From a checkpoint of a small encoder-decoder audio transcriber.
Training: 7700 steps, batches of 64.
Data: trained on read English sentences (LibriTTS-R), 15625 training examples, 31.5 epochs.
Rows from block 2 of the text decoder, named by matrix and row number. Rows with one number belong to one neuron. Each number is 500 + 50 x the weight over its row's rms, rounded and kept within 0 to 999. All counts start at 0. Numbers have three digits each. After the name is the row's rms in percent of the matrix's.
# gate: MLP gate (decoder.blocks.2.mlp.gate.weight, 1280x320), inputs 80-159
# fc1: MLP up (decoder.blocks.2.mlp.fc1.weight, 1280x320), inputs 80-159
# fc2: MLP down (decoder.blocks.2.mlp.fc2.weight, 320x1280, transposed), outputs 80-159
gate.281 094:529434377539448481486475519560444457503520552514489533566417488459533471473495503455467493471447413515519382506499480464480466488559563573462491599472625460518611466501546525500441593452608521414545515488516500576439407535507468452441452556
fc1.281 102:500450497453449513489463549520491554589423537496379530571483497458486464414476448483503550524476358562544456509495502438503508527549564464383501562458493400626504499437475621474380490454561434383471495469599513508453485506481485414468496528
fc2.281 088:469502517518535468475560429538461572513526486495473471549467529484506527563494626483529485510491472646450469457600526553485508483521491553431571535540511483542507502417544549530540574504550613462513498401534499566494504507488584440490504467
gate.282 092:420517433444557491414515532410564512480531450563559600517582457498561488577526452408467492471454534567447404446385605441426487456487498588598512489500416498547507558560486532518512439544540609494435531543476438528516531477527447501448572492
fc1.282 095:485575551512490522555502510476527479537421530436447503384491461541455559624497568447489536451413519464529494465474555516447508441576453499489534536578512577484547554536471483566494504544474560512453439535543459463470432496411422579442526498
fc2.282 088:438485537461471548446511525469501533489491504499562574437493606578501440474504525497484541533508552493469479376421505486461534529506507553607422506510455506507511528560534471533413478412496498554538461555477574419511500497481563597455456539
gate.283 088:564512451542531453550434434506497557481438515496499505526451407485610598482464510458444509497450535517419574410501469455502561420502429539586458480547437467485452384449500533514513477473446490521515576498447536501488499497538455529530599556
fc1.283 089:518485509491529518549532525545556524530505419518568455500499490490477521517484536507446483419457455464542426497540468459541399466499469511546519451491435627450489492612559435453502457596500546419492516504400493493486427450520440523464566440
fc2.283 085:461533476475520539509502482537517462505523535458356485514429568529481400479416409474551478519547502515419581463577574613446558511527517530511573503562476452386518579495512469561509498523561467580450454450506550461531524442429591533515458386
gate.284 102:604548445462522455501521514656504511606519556467409398475465497489507558520430442475520438528491393427446467469470562485438563435499544515529419556514505503536550520453484655559519451446391481438631492522467519527548474469499586550509395488
fc1.284 100:498504524473387550513479575453448501505485515573477601525441501513516565434513471410568438588532536500535505494432573453334598463461571490528492532523525464472576512405479521475555584545487528494505444527503544502518522443432422492480573452
fc2.284 094:460452544553450497491507516528450486520491444580466536439470455453410520502573518447534427556559505497514494586484434579467426469489499475456508483564543440557498434495520466442434582422493598562618533567521412456495569506483497532438548530
gate.285 102:579573525458433498481482483577480518516439429534499462516363453580544542513536475411502406560508428534512542481389555425478552543501442538509482504497378545546545498482475517537512532525565587541498520486563570535430507510506422547495435537
fc1.285 095:589599551498469476575445438481408572542474472506493557566545537553466547594502515490533537583469458478554509416601469545454486524553475501513491457385473560466525429543480492480451523470507552479492483514551433521545532459469485556579439413
fc2.285 101:537505491559439450538581454523454468512572497466392517468537544487490525446505554565505530479534640575555590429500480515494404500553529533545443469505488464523456540426565465376523627479545484486548422408490519472543544475521523505531546491
gate.286 102:559513536520450525498524513596483466527450462558504423560523427502527469519520588457456509466493589559429474561589521514464519497578505459488504461466425566571474552404547510542491495458467447428527467515491530587516456584397490496549477535
fc1.286 099:537516573392532492451484458560513485514453533462412522394432453448491566500560539565483448453593569460519536498466524553595437544505473472544495475586533445471430395449521475408479462447572524473510452530461446512478454573609472571526468453
fc2.286 106:570437530409512480551621531504539507435400434449497467553504518566550536425465445405541384508557440450552534460491553458491522350471506500504472462439434509409495493497507433562505503536519510521505463514436533499455544573401456545535524441
gate.287 114:494501562448495533449492366460527454460444436463600495456510440520540489555421526476374481460493481552524539533444553555512456545471474598584536485522537622453484564418558438351465531548560570445564547582522549484560532543545527534509554517
fc1.287 119:431570432509467514505510622587487473562459536485527432557571546513553456441454435556477586516502481473485420536472436583551412495456534555526541510491417481523471526508414517538533522469550495440516384575529504578426421524547527483485521505
fc2.287 129:570484495529539528445544540496460510432491462551536561428430545432510474548497519516486509467576581423496488579406490508563467583525488551497477482505568480504536464456556494456553583367511519403550569550467517422441457412594496474540472558
gate.288 103:518496445521447514415508488529479538495515488522488473498518472508519462573558515474445507465442527531533416543453579537460426508438526630567450497557546382512512533522442490501550560422491461486466517551552428521455485522475516528501519478
fc1.288 094:526536466425541512418486521418542575470448520459560506442521531522517413491558562560519535404492564497555547505437567489625473507456480451505447452535561463576460456458569504493471543498622495438480471501508509457499460476418474566546601482
fc2.288 091:475493510450472473507570561569421497510503535397567536469481523531559397459540588565542516528557493415492452563457392453501497450467560482573518486520499519498505531465513596507490429501520489501448425526484550521513455559558509565567407527
gate.289 096:463488423549443467441551488529438542479535506483562450512558464466596585571575464538420514566362520473507482490493423554467434498467432481560482499440500556374563508601535409527551523518527462482412496489499581514492565529508557573493423480
fc1.289 089:475514513523664456553489580505450470487553516477433561541527483561495471488506550506441544513533462394402459568575526504538464554358567495320603422529501471475509519423422535608556558549515468514503414398476429577429504465534478532531577498
fc2.289 073:444454513419472465380590501493488532582480487500426584516498454466541487361493543518469485445580463510500454514549534509564521490573625515498570454477538489536558432466481464515504517504507447470506495540537483458463535549553485530494475516
gate.290 123:481520411473534560490520434570421443530496518555536418627542427513566532496584544518485477458517518535517429523524418415453582503525515492536516426475556539516422490521506532536618462474477476486570615454668480538509456512545441508526485463
fc1.290 108:530512481514541446547387514574545488476467514528541480498458503390512493498494503529450482474500487515392467478501503516483476499497597448522487576452454464497573573512493574520522493464561526444495490447486482582504546603485536584514519443
fc2.290 121:488469569506547444474459490469593516580568524548575435608583461492525476542560535498394452472534503541551528421554588627414480463564511525540497486569374457559489549500482458469504418564474623464507454479479529468420523489546506580460485443
gate.291 090:453576551466525468464471451435489416524447550449491404483445464449479555457494460408457498581556481565465447488452457533436574449535468498485542585494515463529483594483515488552572542444513419487608491496502491466532448492488602499548396482
fc1.291 098:501515485589513508489506520537493581569547491449422546511577489462431531529500459428468479487508477547489430510466441593476490514413589537345526482515553453519589469477578583472459594404472496564514507378550515436477548465513622470540504486
fc2.291 101:483529481504478526523547635508440506466580579505418548542462524550566537434491541474551491511447531460483536454410410489501506471494519450578577437531598523560518387513433451451470433429530501471470567531538553574542545521468510592544549469
gate.292 106:568486540491493550416473509552538453523586551587471513566510462485520504516566473531496518481461509562398560405520548472459497542468438521594508518520551595467541485420497481457567585445489423495424515572580463475534524516436446502533442580
fc1.292 100:473524516490523528531520478438529478479517498466447566527544535560488544497460598446461447507510528580442535508504573499452443506497484505433524579545542484390497529472535479472615513495562527583355479531502500439592505456478458442455452549
fc2.292 104:512416633513564600486462462510528426459525501489524486457488447505370495569550506539515481439409533374540510473574550500527547501636608454542618492446493463533502433552521472488529489423470544448446472442447400425516535567544449495445474518
gate.293 091:520499594579551581494489487405571518481563480555470588556548374468518437640537429505435484449423517464390488543530557556483471493485494492512525404459497563501434477506593505466506532563472500532510525517551494473500486501502437528400455605
fc1.293 090:509518526507539545493541555518445610481413438470407470653491570510524419532443444559485471545494505445478435486569483497553536394511534507525424491520484539494462490464437541523536461462527555518514564521486481589463486493522589549458545465
fc2.293 089:494506529486594496545463509475526556521617529461557523465386530461508464552515444461489544499460517479451487476428491482565553540526478491479562464470518476557489445571464544491418416473443531575537534506374565453499611563531522595450525448
gate.294 088:601575465538488575400464470544519574467456489474538452497503441472550586544580594476526471454491488536596447600490490541506523539565502520499592489619506543467484519450426573548548464526436557550509482458587483513474537526525488439541463455
fc1.294 095:576513443443453514521501450461428514512564464493535556482492434551545524564474436451572429469511526499474508485558445501510512514439504520465495602464463438578452628446591463570508479504571491564468549572492499498429446519480569503535490428
fc2.294 086:492495487574471455488550536595405505460558509487418497428496444541461495500479548485473557529495444422538471484510521498371468468500507524460580526544467523506541523409483500468470554669492480518501337387562528471491419563427434568477523508
gate.295 098:507545427579505569538437546470517576484471484463518468493434485517485514508526518463502493511418336521504535512431476510442550611559488558521435571428512531472586467488530567474465527510531503501605567397469505576494441480520519507434629506
fc1.295 096:524529515565463561560499455508489422464552484491595475455518491511562451526346465491492611516527404465535533469519571441451485463470609500449380587496407411403478526418459466578457482413502506539418530443542480477408600492462421511568548540
fc2.295 099:516480549492536509494547563594534534429476450551470543510419499453517566462600524502546332467527573515495497536563523535512459461468557475451478391507565442542582467455508551517598408541449460463431530498486548518493619505475406548509585495
gate.296 112:504492486399486529436515504587428556465534532502520474539500529564592446471468530518361531525431490522478460590429514456459470458480498560569528504471458476556499582442454508530511585556505451531415481520574512515455503564568479504438457544
fc1.296 118:483477524470567466520587504493506529429467492503592518496543523492495435544493579591353530482513562514493530506504512565584448511507487483519569406502544544507492553443521514499474570544587549419516514579542530516536399517501546429563524557
fc2.296 112:540478576480504510542548597544431478474477523515486547405460467473535518502554531483536563435511501456472458452503566510500477488473542544503546397536545420498459532370552498491520510416486493441494546539552560493469522454519472561570437592
gate.297 101:478521505558487560515582480453546505518450524475444538545457475528512478559445470459408588531453387458483564467502578456455447494514479531516480531452562489429469424498429595486425532572438461505560476512659567443476464530534511513442497562
fc1.297 104:526478446593556560496464514506533482404551495419533524500420497601428531502495480451543506478533400505396429388510528427538587480472483519426476513556475490466527494410461411538550476504437528494524605501500437565524489498465515439561526464
fc2.297 107:596426492469583527482605457505551485430465436415494543444525643545539518467466367499497424472459428475473489510515464492508579452522465531490488520516440477550453496448471436514523409544488497538483461489590532564499523559555515481451453414
gate.298 090:488589436503482428528449473449546516489617537560445443566456438531529555473594521473543498545521489609542463520462536555552503479577485435467535492533476424501501545528603540598518441551499576536508487506547516547465513491400493566572532516
fc1.298 089:565583485561461445516487353655469459576425461555554463479523440451526514478547457446470453521477513498499545437550389511487561544546546555594498528532444466379514524503514434487529400493496533481552556568564511530528493571446512542592492462
fc2.298 092:525563539497471541495492563525508516583572461595499437551518489440504528556532551460506528328546511418494473509502415592454435569551533444477526442561559538563420481567534470500454519526500500469489515420615473505447467482484529593409410491
gate.299 105:526479522468442531402495415599550546559447530548513483485513372436475546513599462453476490549477440461376520441494546423444529562506528484511534528475472526510473512494460470523491519378486463543477528469531609516511544536475459515540462508
fc1.299 095:448461495531379502453500576507471505489521471559469492584502580500463465495418490419552508550472546479573446555504422533535521410550500511444453515512659518484524476509506507405555519474474487572517424469430490529467577560460479446400486593
fc2.299 100:456481557442502550527516447392451529511557511548509491416472481551440515516520455427419487459496453439458491522521478495419551499520558364449552453537533553562484523567485498541540427421482570512579483517496568472541543499538502505441482504
gate.300 095:473511400486458529476553516556497466456580534563434469485481493500619524506525457449457542653519505457534437507455540453537522483484479518537555483535426512565472544510434540517548549501481481500462529520588524432541446533431461521509538497
fc1.300 096:427524566424427495532507520428489606546537527461421583510334511526577561400534521494483543467522504484415486440584455518485429516559526403459535567488514508588423411522534542529524389512468465481473457397483553510418530430436489515569485530
fc2.300 102:526481465528563543592446536449524564502473521515511573479575560582598515532558459504460333444470478503549512478564464539538487530442581425523502557532503486429541447531492552555516505431425595528443479525397472462491551501576409504533567508
gate.301 093:587544512603499464467458537542508531553507562633371541444484506448522572527577488402515622483582551491418520412574511426573488496558518519553505448494520505529518521513539486472480480439424495505512469406474431511496450610525582465474495491
fc1.301 087:556416552551491454497563576518550471508514453591535526503516522470537518486440439509570555567562419510432558438500467492519536344504485493511564490538504562462435442536507610491522554502438490562482580453481534586538441554489455384496521427
fc2.301 083:483437511407487567464422561490465503479570478462594548466506418502519552460518527580605377495461499549567503481460422492535483477528554552497446421427586486569508465479655432602517592491499532420558477590566451534489482522504518512529438509
gate.302 116:510551471491453591463416550522470477550404475570531532443469468509504461552597477453459488538552452469426561518562487512528538513512431446490581557475559560428538505466457442439465468470482449544535548517502478490546433530491513426421389548
fc1.302 120:444588435475536507475466492510399525508406494528516588427500481543511497474526598454496390501574551423489522408490527513495519528429452521477596608523526512492495500499534444369462493541517470580479532592390434387554419483576520471500455468
fc2.302 127:484542445609527560407437576503572407528482444477545521486524554484487414443482408478483465527550478514475497473628551487567510557479489458505532532442534598433543529544476464482457493450488512430486459515491497480531497449490498450487546566
gate.303 093:557503450541463534503524458531509523434503517503468617551474464516549597615553530416515469463444460547428510532503545470447496417492465525582422482568531405523587539494507529475601555514539532506495459485492475494436539546537417519441488465
fc1.303 089:494531545502487494466543404581482570492463552419490432519602452462468430430467411541493527479616457456417498460633555535486420497572521564468528504534560495431474559421481521516490555456465526395457557508550487409517472506542430436424497445
fc2.303 088:588576538481542455403432497399450531523507574599520475533490569514504532509417494539511498564581479501509555471482484506469465520503466453506607521410525548492508575534561479537510507457446511413474411516499558552499455561585483526536468451
gate.304 101:478534507505534509430622470503513545463534457548458462532447403519447596596489478433476382414491557497478446526376544466472556494506512569463524449624536484483552505570571433528570605479558530573501558553518410558562444505589467558484534482
fc1.304 101:470498399524521550549487546508479540465506524469443406487476563557538519561523599518555514494532479459596402520439541490435505427473529593399410523515540386520549508418488610536550523482543570521483479536517520478387473505481538535465613449
fc2.304 102:571478453456513519507383530529450604434505573450495582466398534578468474487476434495597587570526499385515460511509510536491506494532495500506442523556558528531515471475503535506441471453463445402457463572529567450537534464576468492526467584
gate.305 097:605522438516422482403476588604510510503478494480510499541395459508626447565559475508475536514467475414444559545465479445454464423583527490435562514503453370596465483381473540566560571462447479489497467397467470494481615497522518497551494537
fc1.305 096:568453502480484480424469468377495528435414509549465533534502544462542465447499496452487418473432532471585502464639452521463447515552587500477520492616539569441488372494438465465478527464495387499544456366495473401479572503391493555521517520
fc2.305 094:552457533519538418451456520511407494414489562596551433455496442476493493546443479490506538632484504499552583497532504462480532494421477517452553533459455623492541530524546495498549540505542457542559514474427507455552477479457484466459462480
gate.306 091:497453459515480527533457475482457487450512562479457463498496533490526515431563481541512512460428458466485506505509517493494485559502537552477539624556525472467549515537497597528472446574466410447558469522497572474389523500494548536538533559
fc1.306 095:516636451424442504483480558595503460404533484430398514485502523589456462440371513589559541508533541507480490458440476415493550477495549493557529488402393435506516513529539550552516429571539484523483556463580580463505475508515487521644458446
fc2.306 093:584506564509431501573548480562576513462447440581405539480466510539474491565542538496486534429570525492464461502503526489492387460447467564537507491456480476516529575475542515450462540593441521519457457406529450534535418469550525513508436515
gate.307 102:523408499502463502505587370433546538574462549494512439479507423473537486555515494474481415581443446493422443504487516434512514379452478508487498527518545471562453508533485528439519489372409541512513472404491530536537491614472444495485437524
fc1.307 090:490380503422515402600536408471549523526454474473499574507469458548463552514486526582464497536482448578525431501437357473481499499532432451577524564455519510500461459451459510469506502492501493464519517520604455430503443540535483475462469505
fc2.307 093:514533524485536475506445433420500434510455471453507407488479528528484500526552532529560507496500630517543618453539548498482510540520537622630488463467542561464550473475480377451483537548434581505506475469523516396639535527471494509416460554
gate.308 105:538573552507591594446511462484532498500437543521569519545559453475463531629544548443466505425471540379480534531372458436494429519511512511595406470487542469461452485513480421506515605411523496364554463582479427472460474536484506535460495480
fc1.308 099:458505499532498481452543487483535532507536569479532452562518518444520487440432441457511408429490434497494510519515481584493449475489541646469518485532561495564512499486516461479505487520549482554491453508555555456454507529615577473421621382
fc2.308 105:466546545530445489480513619453436505542519515499466473373447487467433570610560582489487609587621560409441500563482457502527445584476530441436426499463498546495457500542394547523452560495545489540524483488428479443531541561511584524475579519
gate.309 102:520493473472582491421557567485539557500407484500480479520456442553414532600506519496464507449515569510516462474413580453452458487480443486521489438482529450422509485534558509543555561495578485537501530538542527504455495501532473474460553545
fc1.309 099:554450513572476472493545549526465495539499409549481470430530499532524371392504446491485446539569481539543421516521548506570451501500556448339479478484586458419532479566479449502540578492521509511537470423461513482530528471487574434494528502
fc2.309 099:449532506499478428535472541499496524505548457460464463483514517547515507518549494558479588488530471504507362464472427545518513555502451423475535476506565539490571573579445545412428573437510477489504495500482457510480515485448511578510534561
gate.310 099:498477466556543511395534561496505477594516506511527454496461473588486484541590471514530495419560422419460516469449516554519491516518483420479592432503426585478471427566513440414545503439434457596518499511459589512533476476468551569539430584
fc1.310 095:569512560523485522511449567560515575410468489524644460501560473577495567550458526569502469465521583602471506535489488491476446548512448459451499498574520523474587447499395483483574627474472414417542504498485477537506459528512547499542640488
fc2.310 091:516444478510515457427459509555528526510491418489581478564465440579565523505485532452570534479501495493531475570524445585471440532558511539489488447531563491528584459498530489417484473388509457569459403520447483455508583458546574456505533577
gate.311 099:497506415586379543445450498536534459456482445511514487537442499534595365581515427468471424387439537585463491563490555430543581438484460538437450550406535521504524475447562478438505536527397513473441592482484486505427506471527528477477541580
fc1.311 097:433462450515531510474532486438469487512433569509494499550657509469418491590446507433583505555431525419594584413477486442477444498479539506461443567566569575491548495562460459406512417420484529506483533478548467528632515532412484567386450476
fc2.311 092:525497491582447537332527423554424484517470573544491511592405516443587514535493455555454520453593541393487542493463444573509534496511461476473438487381556561604480479547463440446383509417459428489465427472537574570560514532466515518509551474
gate.312 090:522477419493514539525383547499435620442566484525493471587467542445480487524644524505472501568429551569488453496494521568469536593527444499576476508469482428454523453522549428489513547494407549555505583446427528504506560577474436530419495502
fc1.312 088:396491574505480471448511561478499388520474505517483516473435482563522391560563520465504635464523534493527483486507500398416477527397470522555475514435515523550548523508534520482417456455506532494510463501429492480587453382540443456582557551
fc2.312 088:573523446476648497512522595470468458470463479497491503502493470427573526455414500537511484467489529511528556445524522536566462530472588469410486433427600592496510476535532494602579462478472475410615530446567446486469484445504493480454606498
gate.313 107:545481459540439539497530452550463477553574491603511471480493444512508589634453469415520471557444505556542393492389555515583543464442486602524467502530490535486566435546539480507512557510524582527460574587444449504474522588535480468446451480
fc1.313 107:517602457555493541530499480472500423451452544452510512507527532503518493440587483576465555461568507554526552541571466450468485475495532470534548546506451549561536504487512590488553438452397443540454454546545531539505567527503428405505528499
fc2.313 105:478501475466483515501549539466425496556449467523505457593486410443511519570473508461431420561471493508460617545536574515464536525463506521490523624432490425420522511445456641440460527548504465481623449513570520480482442524539559576427515496
gate.314 105:533557538483504482455525541557465578537602553595371451542395465561519460466461502444415472578508510508523457487427539402409542511578498534547553472530516572547586507538444583536555490539436471479435601503585513434539453409476491506522460554
fc1.314 100:342593564558534397468510490534510471601498462504489426454533514450535501372405463473494555528563458453460453454500537518478488522516512547490474519584384542544517539536519495479517514500557530447493417554545495449543543441497573436457478522
fc2.314 101:551427593447437547523478521466552511527462457503517459447507480462476505428542505480549485505510422454628481490549497610535530488476484485440380498399359481476479495454563454533415508463508475479519363655493535546456586479437510492549515498
gate.315 117:480498440540527509443547433487450543557526554647623534521411493505507564551538460513390458495518487477461427518410498542522479527444519495501526404511586497598545476514529626504480543426539501503524520506582434562496444539455594558426554483
fc1.315 115:610501432546514477451431466506532587444546490440380505513440537568599446514451557523598439460503506573559420501480506537516499564535543534489466548484503454467513565458543481428560475587455574464396484490408535485436420484571548458454586475
fc2.315 119:582484378503536472452495459544529531520562474445498437541490547558534551465522580561494548506488485524475508403400533550468478587439491485549577497523570512513503480493479483529515540453461475510453488452506545475524494512636388492506553577
gate.316 102:551559511425541591513540422417572489500530499438547600496379453521473496485501491501553478436453500583495490531441478550495585512478506487550459549569614447530497526444526459438460528523504486508521563534509491532453436629521560543417523539
fc1.316 106:539604483490517436527459543565458475525442515559609460582427461544499463527562398536525439482586426519535476562480432645616465472514495540520490575534451470436569565521506591464441481423484461461612435506455525546423374531550544512445630477
fc2.316 107:512539413520520557439520466527494524524505606506581445519435489418514522508624526459467398472550437540478508522505575472556374569502470468451504491600593521527454545513491539455505561500486572439529536472509598557523389417562523543512489536
gate.317 099:575517428494436489465441458491461428533490475546470516532518455457494513560505469465484575545437389465503447576469470377424495564573571547552419473526412490488523519484426579481445510501483502494562527512530489586359486523566457495484468545
fc1.317 097:507507483560524520554478511441533513410517453432509459512470525572426478509408567456573495478523586492502560486434545485543427481472457534516520466578559458488461553499499404405555557524474538540489497434510459406477477540555491509463568497
fc2.317 094:446472550482525463582446622541479546461385534477483529488491596474434446483496508516589624575575474488511506445521459437513504522450515486504436497465533558448469494537452550505456454583592509489595452522477485465566516486469455439558506553
gate.318 094:482498416546517465417435549461484512539551512520482589494492412552480483491431545508516414578503550471489594565413452508466501451500579452430502415481562438491612511493459496527514511456461452543451478452428551556532484494494603501536485553
fc1.318 094:481465509418561484494535556473563521537516498489484448522498506567477551445506512491471478464472517574604406480546491479523492497559554489451518506553387514545445535617500561397455433547523531462497473471435492504474536538506481447428541478
fc2.318 096:499551507528575498543479465500579457558388545488522531536563486472489437571478409552515545508472528553550575540475500502502505539437532502544452485471492489451448635483518471477520521460396513528516483511486508537439518464489420542594506471
gate.319 088:555425526520450472508535473563475460554443548476398548483444442540507394532480514449448473439484552506537559404370471445523514456499523508539562574575561509609594536484522553382552533440504558546472468478506533560527467558417470430509422488
fc1.319 093:489414454565480471460475526468447551486446575491510485536530581516573493419494497536539509514480541439489463463547586477489554473527530481581488568562499472492586421494529469581502530429485534463555397484510503570556543499429399573533616528
fc2.319 092:545455465451483500484574410526481448448469593554522512510451550484549532546556554438489525557558486467476478544402508481496527542458492535566453584458570552514536410534481494500556631516496455519608500562481550497509445500583539456497508520
gate.320 121:593520434488450436500492403550438522544513560539503507522398490507497474588430576402456516569415420427528483476427397451473514496486485497503476549494462518513560562371581523557498489489427537483472487496452559519469422578471485535437491513
fc1.320 126:451520597614530545486465478499591485571543519526420454483574500385527561418510480438559477508542576535442527514509522468472506533513616492556460482498449487438448511469391455569532533333448496474517503444523507479494551482566562503565541391
fc2.320 128:544534462534496536465441475519511490588508512483544593490584536487510475518419457515461516510496527533614488557479533541467500471573439571541534518473404526439475597476457526456426566510474502482505521605498508477460435449493532491449550422
gate.321 096:556569528490591488519489493579473405558527493528541484474436458544458487531518555443501436446560581418508475480537414455497515419509485504519474420560552575491481510506415508399552516534523469460559536470540414483503428527534528509504481558
fc1.321 092:427429517511468480505529508519450462457455539463424551545569477423568536411469505517538548515514454528464508565551480438544492489511454488477503534580394494412534499555502463510473474473478471351492560547629419497515429448499457419503527434
fc2.321 088:475504439656507498513514490490452393538429565516416537491492566447562546476436447525504569470548496613533497619638494410546419536542522488492488540485503490450466490412499531440501583522533499522442530536579485470486540485424517483518545585
gate.322 090:520479616491492522447449490468529562582402531522529549518511424427521531520571593465457545386421610419478491449567502492490515439442470524511432381536480517505471426445568473526529629452433469525570435522484468476479492541448535555503454525
fc1.322 084:434447497491482547465414492488444442404510515532479471472455435568472465593566491645418539507511509476555536432551508560498428492447485435540494577458564525509496544478645440489522485500469521479553563559483539449528431517531520522508531493
fc2.322 084:558500420478458432491512504590526555443428532486511597462478482545470483440485535452501565537487433452402423495588475496524526455469411508590415471532430510459444455464575512404440476497443456512581487462396604464396527518459478529462515533
gate.323 093:406549448622489506505512428524506557507407468582441423513468447477527491569484512543578435554419514492579530549447435470515434553469459491519499537601585549441523503505542513447501528478458575504544480389547511563517472482500395519389435516
fc1.323 094:473610462503568517527419416456491488413376541461504552503550499492411484498567514495479564480516478429610465432501508397509421471535506495437538613538417489420430549504499418441466628450471453634519514486415544460574490525421426524552553473
fc2.323 094:533455526482522519502500443515429479549458524484543437420564437486546485423573490504530501462536550505549537536461555440469540515518535532424565561576423418494576484460560574508509451500469551450478499538654471473508489507510524536454467476
gate.324 103:473478536452458498499425407519563528492441450600544434512581355459558603520667579415448368527458512531514461513490568490366480524570512506519515464567503555543516571569452479539556540477527502523503494467535470523499485595469465536492438477
fc1.324 100:436568519424497415418450518551456507461514429473495420460415546518605545505504524499598513536419512520536466533469448571533430519500475536436518571480556513481498514580414478497443515594577542507471509564486494545558535476505465394447398520
fc2.324 097:577465470483522412519409549489552482425481500444453525498563611550462386414490528493473444596470465492488482418624473483610475461489481473538477564454549412480495498530558541428449530480424559564415416504457401498509482510354454482465528494
gate.325 095:540446488504509433449514461526437451473390512422452542503514421552490456525534577425493499541557509450449526595538562551492486439458475516440574463559509526496562428445506478446468569488460475467389555517454526413421522596469447591469525541
fc1.325 100:487529500473592433543549359364522471449457599474380615462490534587458430466582525511559537445529612478505476460486448480496473491452485461407539510442528516526472494490533507561451457492449427511478498476469456565555535440456481456570389449
fc2.325 089:512571553439515575370494573523530559479518511407462578546602442553479449485438469549407495480506583484511466512480483547584454582507452475524507427559480466454512493515548538481503444443523542467504495507409495501464465504461603479338486465
gate.326 089:575526486431561494467456451559480502494509538436426469530458508539578541510441581507440556478554519563510505497448550484532421481532525535457454526445464429492552515440565607467481547440464546417497474507542547509440523419533552527536424471
fc1.326 097:515408529435467558514555537484529559467494521564502439512568509485505445497449414548419558468434406469442522549431463426562530504509420479538515488420512504501513489562478469577540434451510477525606556469493498500593549527516450500503529508
fc2.326 090:540460469549456528541478502529556545520629425533414546581455452470461545475493530448453511461509637554512517448443504509531569512568413449451534463517432510548554432703427429495514541555464463489536503489549489496569500486509478497508615490
gate.327 106:455492533550520551503575517447543455549501474492415531510571439459526500519615469420536542415508495515484518492539510482469510568523499508516482492549435542469485495587362400442526451549503479545497549470550546413553442535560472528436498515
fc1.327 106:499563404510527531484424535480430470453523454433527564517474494536503451451509549477479475561438464494507421480502533425493557477504476498465493476461495620473582475505527518542475465579534468637480491489536474495517506524554491508522490545
fc2.327 108:555475477556475507473477498492569420515577483507625540583484572497585517549463464489462548474473495466515480507488594495533547563531492447483488568478501521477484557410561472460548515517420427404532555566516528481486474547576487442519414475
gate.328 089:450484448524529466520404629612540418472568502529532532520455487452507502557591502430472540447523511521581484495489585437442514524559559513566499564440534484557549517471579469528523547498432445457461432534482498464426559502457577541476448514
fc1.328 098:477444378470466486626435514427537555477491515539471587469507555531500469494540494477484438505543421459470430549529476504493552554404502475466467503437476453566461484501613440436482513422494502528449518461405456445561432573514557525443554583
fc2.328 095:516526520380470478564456481505552404436454550558420463481473503552515486412552598579482451475579535480429494500439466460452506462512603521524607471475520547563469536487500473547488491455470493469512493496403400477523452591523516452472522548
gate.329 110:414439550470518540453627544508513499538467488539532456515466426458548460497494491491495541448523532501392480538484482465451507443393552518459459478542532503499442580498428494490576491407583443570481464471499553529500550573501500477519484478
fc1.329 114:486473571393562530464548467473548494487596535452447391427524442435567543484532576544540454522504499456587492549470502525494501480567556445516485419438456417520387513500508486610593452479498468551497530436498562459453571493524439521458433488
fc2.329 118:590517440519555566527465546460475463485416472483619531500458578598470450536407347414452514437511517497515592440537548507490488556506519555567511570536509529415504427505521437506491519499517530505454500612547402488485511499543487560531534483
gate.330 097:484489516582437506404528546495545416467434468504587482515478513517484517600595467434495401545465468483466544529479474544446462535547462490506545477478477507492428424449547461460527522453492503486565542420444530494428413549564476587464455551
fc1.330 096:455582495447534404447522427572508560467482463513373548495463454481428469494448575460425526416485504526420461451490598494422490549535547530486568526420551570431483439533490520524524416499480348511380568436485483560479519569609432425409556446
fc2.330 095:503430532523521486473541522470487425520433485496677520506472503565460492461468540513483518457606488560519472473457424417385525480472555547448518500564514498431547539519565494524492586558488479489594566551523487529478524534375486497433469522
gate.331 098:531474472450479484558546426469505430586464573595464464464499425459567461555475513442500477594487533528516497535504432438413566437566521485478499572464462507439521539534556526501553519476495496522509493505552498568489452515524455486388537565
fc1.331 101:473454505515498474470418467519557508595488437531542492553377538612396462451516539464467566424558465432453500583539527485526466528478492599401457476549511517503521588431502423553502414483448554553539456521544485496463494522351469484540498484
fc2.331 102:481587409543459526518567507451423452542457555494540498433468512396464479580366473508428423481462445488511513452519583492497487499530491496486543494577517495361418486484485444439562507503544520418584504507528522366445509537528545558558517452
gate.332 096:457486515551421510426508380508493506588550484508607450491436431543439542528570546521394419569522461556507363542503537471474519500469462524475490491504559535500494487504531493419563524383485534510469489460466510530482574567485466468501467482
fc1.332 092:504617496471522515544609511474519445500524499421536478561604450498427626459524481577528471509483463477499530557558444492459533534461562487489455497443489564485401485559414409520443438513536455560388526369489579472494507518529497530401486535
fc2.332 092:434458444395477459574609548487510399463533470518469375536474443506509573501498478478524510396498532514469503500521553552513549557555437419517492594452420453578557550528380519474550472597497423525449493552541511476510463551516507521521514439
gate.333 094:489542533539471521502478436577397488463530538520466455527526451590537390695481517541457373499490487571570435623485524528470491491481520503641489516518546491449552416507521501337538548531495516497545500477461512453442474526474466437452461488
fc1.333 100:410450469551534481482484464530531479585517443460481443522489526489410404516515469521633530569425587516457518493438558431465588564545437493517408554537456509562422517423491445545489489534510536481556558563600454454554503522513498499427511535
fc2.333 099:503536560432540466453493454489559478430546423499574518500481426405471559493502493577550500452546475430496534479484575442506544543513366584545497506495471526459476418458528501536469498478462549436455552494470431519491512442398470509555521463